Weights of a small image flow-matching model.
Model: 4.83M parameters, 48-pixel images, arch unet, norm groupnorm, activation leaky_relu, widths [96, 192, 192].
Data: trained on telescope images of galaxies (Galaxy Zoo DECaLS), 55.4 epochs.
Rows from block 3 of a small image flow-matching model, named by matrix and row number. Rows with one number belong to one channel. Each number is 50 + 12 x the weight over its row's rms, rounded and kept within 0 to 99. All counts start at 0.
After each channel's rows are labels from the 100 images, of 14848 (inputs lightly noised), where the channel reaches its highest value: "top examples" is what is common among them. Only what is clearly more common there than usual is listed. The data: telescope images of galaxies (Galaxy Zoo DECaLS). In brackets: how many of the 100.
# convs0: first 3x3 conv (model.mid.1.convs.0.weight, 192x192x3x3, standardized in use, each kernel summed), inputs 0-95
# convs1: second 3x3 conv (model.mid.1.convs.1.weight, 192x192x3x3, standardized in use, transposed, each kernel summed), outputs 0-95

convs0.143:41 44 59 53 66 45 44 55 30 50 46 80 40 46 66 58 39 37 48 52 40 47 55 61 59 25 58 50 41 53 49 73 50 47 32 54 74 56 55 39 75 52 32 43 55 43 50 29 56 57 64 36 51 70 60 37 36 51 52 62 34 62 35 43 45 43 55 64 46 48 63 41 49 42 70 64 43 55 40 56 56 46 50 56 39 30 56 37 58 40 55 44 59 56 51 36
convs1.143:56 67 53 49 51 55 66 49 41 30 33 72 40 45 50 44 53 47 38 65 28 45 49 60 63 53 43 61 34 47 50 39 44 62 20 35 65 63 73 55 43 36 69 25 54 39 66 76 37 51 49 61 26 51 64 54 61 41 55 55 46 41 47 44 61 37 59 54 65 31 74 40 41 62 38 50 41 57 53 44 54 54 45 43 61 53 43 51 44 57 48 52 39 62 47 30
top examples: roundness: cigar-shaped (52); edge-on disk: yes (40)

convs0.8:68 52 62 38 65 62 62 32 56 66 54 57 57 52 53 42 69 42 47 41 41 14 68 40 53 47 41 38 56 59 49 70 57 43 47 18 52 43 37 50 58 30 59 34 56 50 44 46 25 36 49 43 49 45 53 58 39 60 48 31 57 48 51 54 48 50 55 40 24 44 51 47 27 38 29 59 60 44 40 28 43 60 63 56 44 49 55 65 48 18 51 31 50 47 56 47
convs1.8:44 66 50 56 25 51 60 40 62 47 65 49 55 55 52 52 48 45 30 62 62 52 35 40 52 38 54 63 39 54 52 55 45 73 53 51 69 51 72 45 32 76 45 46 63 55 70 52 50 48 38 68 49 57 61 65 45 68 52 67 29 51 53 40 41 68 67 48 88 45 56 27 69 52 41 77 46 37 42 44 54 39 36 59 53 43 39 43 66 47 39 40 39 59 50 59
top examples: roundness: cigar-shaped (30)

convs0.74:40 63 51 61 40 49 64 66 44 32 48 48 28 54 37 46 53 55 20 62 55 51 45 41 41 38 63 65 52 35 50 46 55 54 61 55 47 50 27 49 63 54 43 41 56 38 52 56 45 46 60 57 64 36 54 48 45 42 69 69 46 38 50 40 56 36 56 66 47 35 56 67 56 36 61 35 62 35 55 44 53 37 40 46 62 54 49 45 49 56 44 42 31 55 58 48
convs1.74:27 36 46 50 40 39 37 52 70 40 46 37 36 28 37 48 51 35 66 55 29 61 61 33 48 53 48 38 54 40 41 57 44 45 59 70 47 54 53 69 62 34 65 37 41 62 62 69 54 38 55 54 40 67 59 61 27 23 55 61 55 55 48 51 78 41 45 34 50 84 65 35 35 47 58 58 35 27 46 52 46 51 53 36 65 62 49 55 35 47 60 62 48 44 47 54
top examples: roundness: cigar-shaped (43); edge-on disk: yes (39)

convs0.186:47 39 46 46 60 47 67 49 40 68 33 54 47 36 47 59 62 56 56 48 58 59 48 37 45 79 70 45 56 29 25 57 54 42 57 37 58 34 39 62 62 76 64 50 35 58 52 63 23 37 56 71 45 34 70 63 48 48 44 44 58 61 31 47 41 58 40 23 30 42 64 49 41 49 55 50 65 50 42 43 49 53 58 30 48 50 57 58 50 53 52 42 70 62 57 40
convs1.186:30 64 48 52 52 48 39 37 48 32 63 39 50 29 12 46 58 31 55 41 48 51 48 44 48 50 65 33 56 32 41 44 42 58 27 75 64 72 52 43 40 31 53 34 63 56 65 57 65 46 42 49 63 46 63 54 51 45 62 61 58 40 40 62 31 42 42 59 56 27 48 45 65 44 38 46 37 40 55 58 55 74 37 46 80 45 56 41 53 45 41 40 31 41 49 23
top examples: roundness: cigar-shaped (25)

convs0.168:31 65 53 46 52 65 33 38 42 59 62 30 53 49 55 59 36 47 65 40 35 54 42 52 57 34 44 52 16 35 69 63 37 21 58 32 74 31 61 54 28 57 46 60 52 35 46 59 40 54 50 61 50 70 44 46 61 37 33 56 64 61 49 31 56 65 28 56 52 41 53 28 41 26 79 48 72 60 42 46 49 52 43 58 42 60 43 29 54 51 44 50 45 38 51 64
convs1.168:70 32 71 73 45 88 56 63 67 59 72 59 54 63 43 34 60 39 35 50 50 56 66 36 45 65 37 65 54 68 54 70 54 54 55 55 44 51 39 75 59 36 32 50 47 60 60 45 34 53 62 62 64 45 76 64 45 38 49 55 54 61 63 58 46 61 56 44 47 51 45 63 64 56 44 28 51 59 75 41 46 32 56 37 61 66 50 56 67 63 52 48 72 29 64 66
top examples: roundness: cigar-shaped (29)

convs0.139:53 60 50 61 46 39 52 46 12 48 68 48 62 54 44 45 83 54 41 66 58 40 53 49 48 57 38 42 65 31 52 44 39 42 45 33 51 38 40 48 43 42 61 66 30 49 57 30 71 47 34 43 51 50 51 54 56 56 44 30 55 41 67 47 57 44 46 36 58 68 47 76 64 53 67 41 54 47 57 44 31 33 58 32 55 38 61 41 74 40 44 68 52 20 63 53
convs1.139:27 32 45 61 37 71 52 60 40 49 46 43 45 52 46 31 54 58 63 50 55 75 60 51 51 37 60 32 59 74 58 28 39 43 38 54 44 61 72 43 21 45 48 55 79 42 62 42 35 29 48 55 47 30 57 56 39 56 48 54 58 62 31 36 52 74 69 46 66 49 43 38 47 64 49 45 39 58 49 43 58 67 59 69 41 44 22 33 47 49 61 47 49 66 42 57
top examples: shape: featured or disk (60); edge-on disk: no (51); spiral arms: yes (41)

convs0.151:57 48 42 31 58 51 51 41 33 44 46 47 60 62 41 45 51 41 49 50 55 59 57 60 55 29 45 33 55 52 63 41 34 41 51 44 49 63 68 49 32 61 48 45 49 46 45 64 56 83 37 49 28 48 63 48 41 58 62 60 58 44 52 30 17 38 63 52 29 56 58 73 56 45 47 53 62 45 47 46 33 58 44 43 41 41 55 81 42 53 71 40 49 43 64 57
convs1.151:53 48 46 56 30 52 54 73 51 52 44 32 48 60 28 47 35 58 64 36 55 44 47 62 38 52 41 51 68 31 28 43 51 32 50 59 41 47 41 31 35 35 66 59 57 62 53 40 45 58 50 47 41 40 49 48 62 70 69 40 55 47 59 60 41 54 60 36 49 66 65 60 36 52 76 34 44 78 61 56 49 49 44 41 42 50 87 45 55 56 28 50 37 47 42 44
top examples: shape: featured or disk (64); edge-on disk: yes (32)