config.yaml
arch: "unet"
model: "image flow-matching model"
dataset: "telescope images of galaxies (Galaxy Zoo DECaLS)"
train_examples: 88335
image_size: 48
horizontal_flip: false
conditioning: "none"
objective: "flow_matching"
cond_dim: 256
logit_normal_time: false
norm: "groupnorm"
activation: "leaky_relu"
weight_standardization: true
pixel_unshuffle: 2
widths: [96, 192, 192]
blocks_per_level: 1
scale_shift_norm: true
attention: false
upsampling: "transposed_conv"
init: "torch_default"
residual_init: "none"
optimizer: "soap"
beta2: 0.95
lr: 0.0015
beta1: 0.9
shampoo_beta: 0.95
eps: 1e-08
precondition_frequency: 32
max_precond_dim: 512
merge_dims: false
one_sided: false
adamw_lr_other_params: 0.0018
grad_clip: 1.0
steps: 19100
batch_size: 256
epochs: 55.4
lr_schedule: "linear"
final_lr_fraction: 0
warmup_steps: 3820
weight_decay: 0.1
adamw_weight_decay_other_params: 0
Rows from block 2 of a small image flow-matching model, named by matrix and row number. Rows with one number belong to one channel. Each number is 500 + 25 x the weight over its row's rms, rounded and kept within 0 to 999. All counts start at 0. Numbers have three digits each.
After each channel's rows are labels from the 100 images, of 14848 (inputs lightly noised), where the channel reaches its highest value: "place" is the part of the image that holds the peak. Only what is clearly more common there than usual is listed. The data: telescope images of galaxies (Galaxy Zoo DECaLS). In brackets: how many of the 100.
# convs0: first 3x3 conv (model.mid.0.convs.0.weight, 192x192x3x3, standardized in use, each kernel summed), inputs 128-191
# convs1: second 3x3 conv (model.mid.0.convs.1.weight, 192x192x3x3, standardized in use, transposed, each kernel summed), outputs 128-191

convs0.169:489508480505545494472478510505454506489488510513552468543500507492533514482486541470499497529526518492475482499501458484507453521481526466474501515522499505534495479493467505534532522505470482
convs1.169:521546508487464534523511558502487496537528535480511493497473467482463472468493507479467448453487509534542527480489471529476499492493484519543477498485516509465474494486513469492468508518528524
place: centre (91)

convs0.25:526511518526462486498500509499521511516494514517491486443489499463490564498510529462482512474544503492535489497495470524515473516486525466494525482512515495500500508510526479504501523504523473
convs1.25:526500488506501481533516490520481500506487480499495500520512515500456500471445476523489491479461499510457444493555479438462516527468550502510490504493491511516510486452553483497475500570496471
place: bottom centre (55)

convs0.0:489489506474527485511444510502487466503467505506529467492512565500471492492473554485517507496527548534495541493522456518514536545564544518488511480510529502513494540481467513472495554488490546
convs1.0:530464517537527500503522490485560504545525498494469473500501487535481460481485510519508518501476494478508470542470492484471538505504526491574547550525460524482466491472545499494481513480458483
place: bottom centre (39)

convs0.87:480513483475492504520492489422519488541564468509508513485534492471486521520506510496531490485489526546468516490534534516490530454511474495472475491495521474526524513505522492517478477484496492
convs1.87:487493535516465543497486486474507433466454479505487502531452511532537466491538440483514491464534451504493527479488464517513493480507463509472519490477478486474505501471478474497469519512494499
place: bottom centre (51); bottom right (43)

convs0.161:517515531511520495522530473537548513488486491516526487493520524454523471499537469512471472552526504532498468489492491491529521561508521528480474533565489498463501481503530492495526516539525552
convs1.161:473461477490511468506466522533490509477502484488475472459499452491483495463523491540484511469518501510521471501484456508537501489491484508465529502525474531513486527518467478480517476468464483
place: bottom centre (49)

convs0.150:537495488532506489486461458503463474497523471481558508484512535493531523464487497543530517465524521519508508486485500495506490469483512508479501500547537487480506486499441519491528486537488506
convs1.150:519465505487489487493466486519513497476477445535504492530483471504504514488472522514531486477520551533484498503480471482479517498508492451494509524471465505511483549491466524514463490548491526
place: centre (100)

convs0.54:508531511462508485525457516455538500507497538497507501493517520480540540538468528484516481515490474449513485476418501481474511514492485533502491502555483479529509558491503530501554493505528544
convs1.54:554505491539503487466501499508509480510502534486509495535493507518472473461522479521492467474505500536483476496512507484498501481528512481514488502531486495499498521502532564523518481493529543
place: top right (36)

convs0.47:527515497504453533499469491488519486471519488535511478514484474504504465491539504518522495532512473460463506525468504489489500484492496459480528565526524496517532515504494501498516540524524498
convs1.47:476473472542516487510518499505517503522480552466503468471553493516461488528467496458468509490543570494507481524538487478508474472477462489487527485521476485520533518512514495462492474487486480
place: top right (63)

convs0.20:510487494503483526501485539485517521499498461480505514492500532512491499542489493469474447504484497507449509495496449500485512559485513458503547517521514492489517520514485529510493536523507511
convs1.20:476509494450504496510512510520513515488503496514462488529535526516475500446514490518490488473486493513492509539504537516426509493519502492580463457548473502499494470458503454504463516477507542
place: bottom centre (38); bottom left (35)

convs0.34:481523542478544494508470500457545486480513524531501481488534554508498492483551484496471497528532502464493498533516442497496521570500496492501465486524523493479513493538506451518493485494519471
convs1.34:464487478524502488494510485502447484511494470491491457464493493507521498476487500504521478500488498525498517523483466496508505525475513483501516458491505498473525463492494482485490473494482494
place: centre (73)

convs0.39:511480487520461469489473493509460523476488517509513502528475506492488526469477554480478516504484516532520454460529493508488461475495494500541490505544474519523493539517468518489473506496495511
convs1.39:466498462507464538487511498498521549480459468490504532483528524468462493536489536522461492498467498435474492474547487476481483513490488513515466509496485504490486438499537491504486481456498484
place: bottom centre (94)

convs0.130:453467486526477549533503510486487481502553464519474523527515477451521529472530499510490499473481486565466509502468504479544514468545484504499463513492485558501509471494506442526518515478486512
convs1.130:457482516569441499484470493498495461510511514499474491501514476524516537513486515494495529483536491521454498502506509506521510499486473525525496476468526530480482526499478500507461483540474486
place: bottom centre (51); centre (41)

convs0.157:485493463472496503484537475490489493502522524516511502480460491508495470483505485483492486492508498495518492516472494488506482503481523546479441515568495544493506496520520460489510493532520574
convs1.157:499499518513454473479492502583508500509510486467564480513432452494482519470537479487508512513531503513461475466520546477497516473517499536453475549501511504540484523498548535483562447488502543
place: centre (95)

convs0.11:544481534506514493447515519543507468498494533503505511506559515516518479522455484490492504525469509465535464474479541505539492537469464500507504491513543460482497492537524462517498462508517473
convs1.11:539474474488552492501487515491546508486487499469512508456514507504506450523477480481498522501493473517533525518455486500510471488496508483523526500506531515505560498526518482511544510490485514
place: centre (98)

convs0.3:489522505480531528486518527541530537526522511524543487485469511494509463524495521508511471533489483514516499476514491488508528481482506427484501489487467514466490552490449507460509531487467501
convs1.3:498503486481485494546503450480548497493435507497515512497533529519494468508513483490480531496521496503503534527457495531508525517521476524504461504529504524504465494475438501481496466546459505
place: centre (92)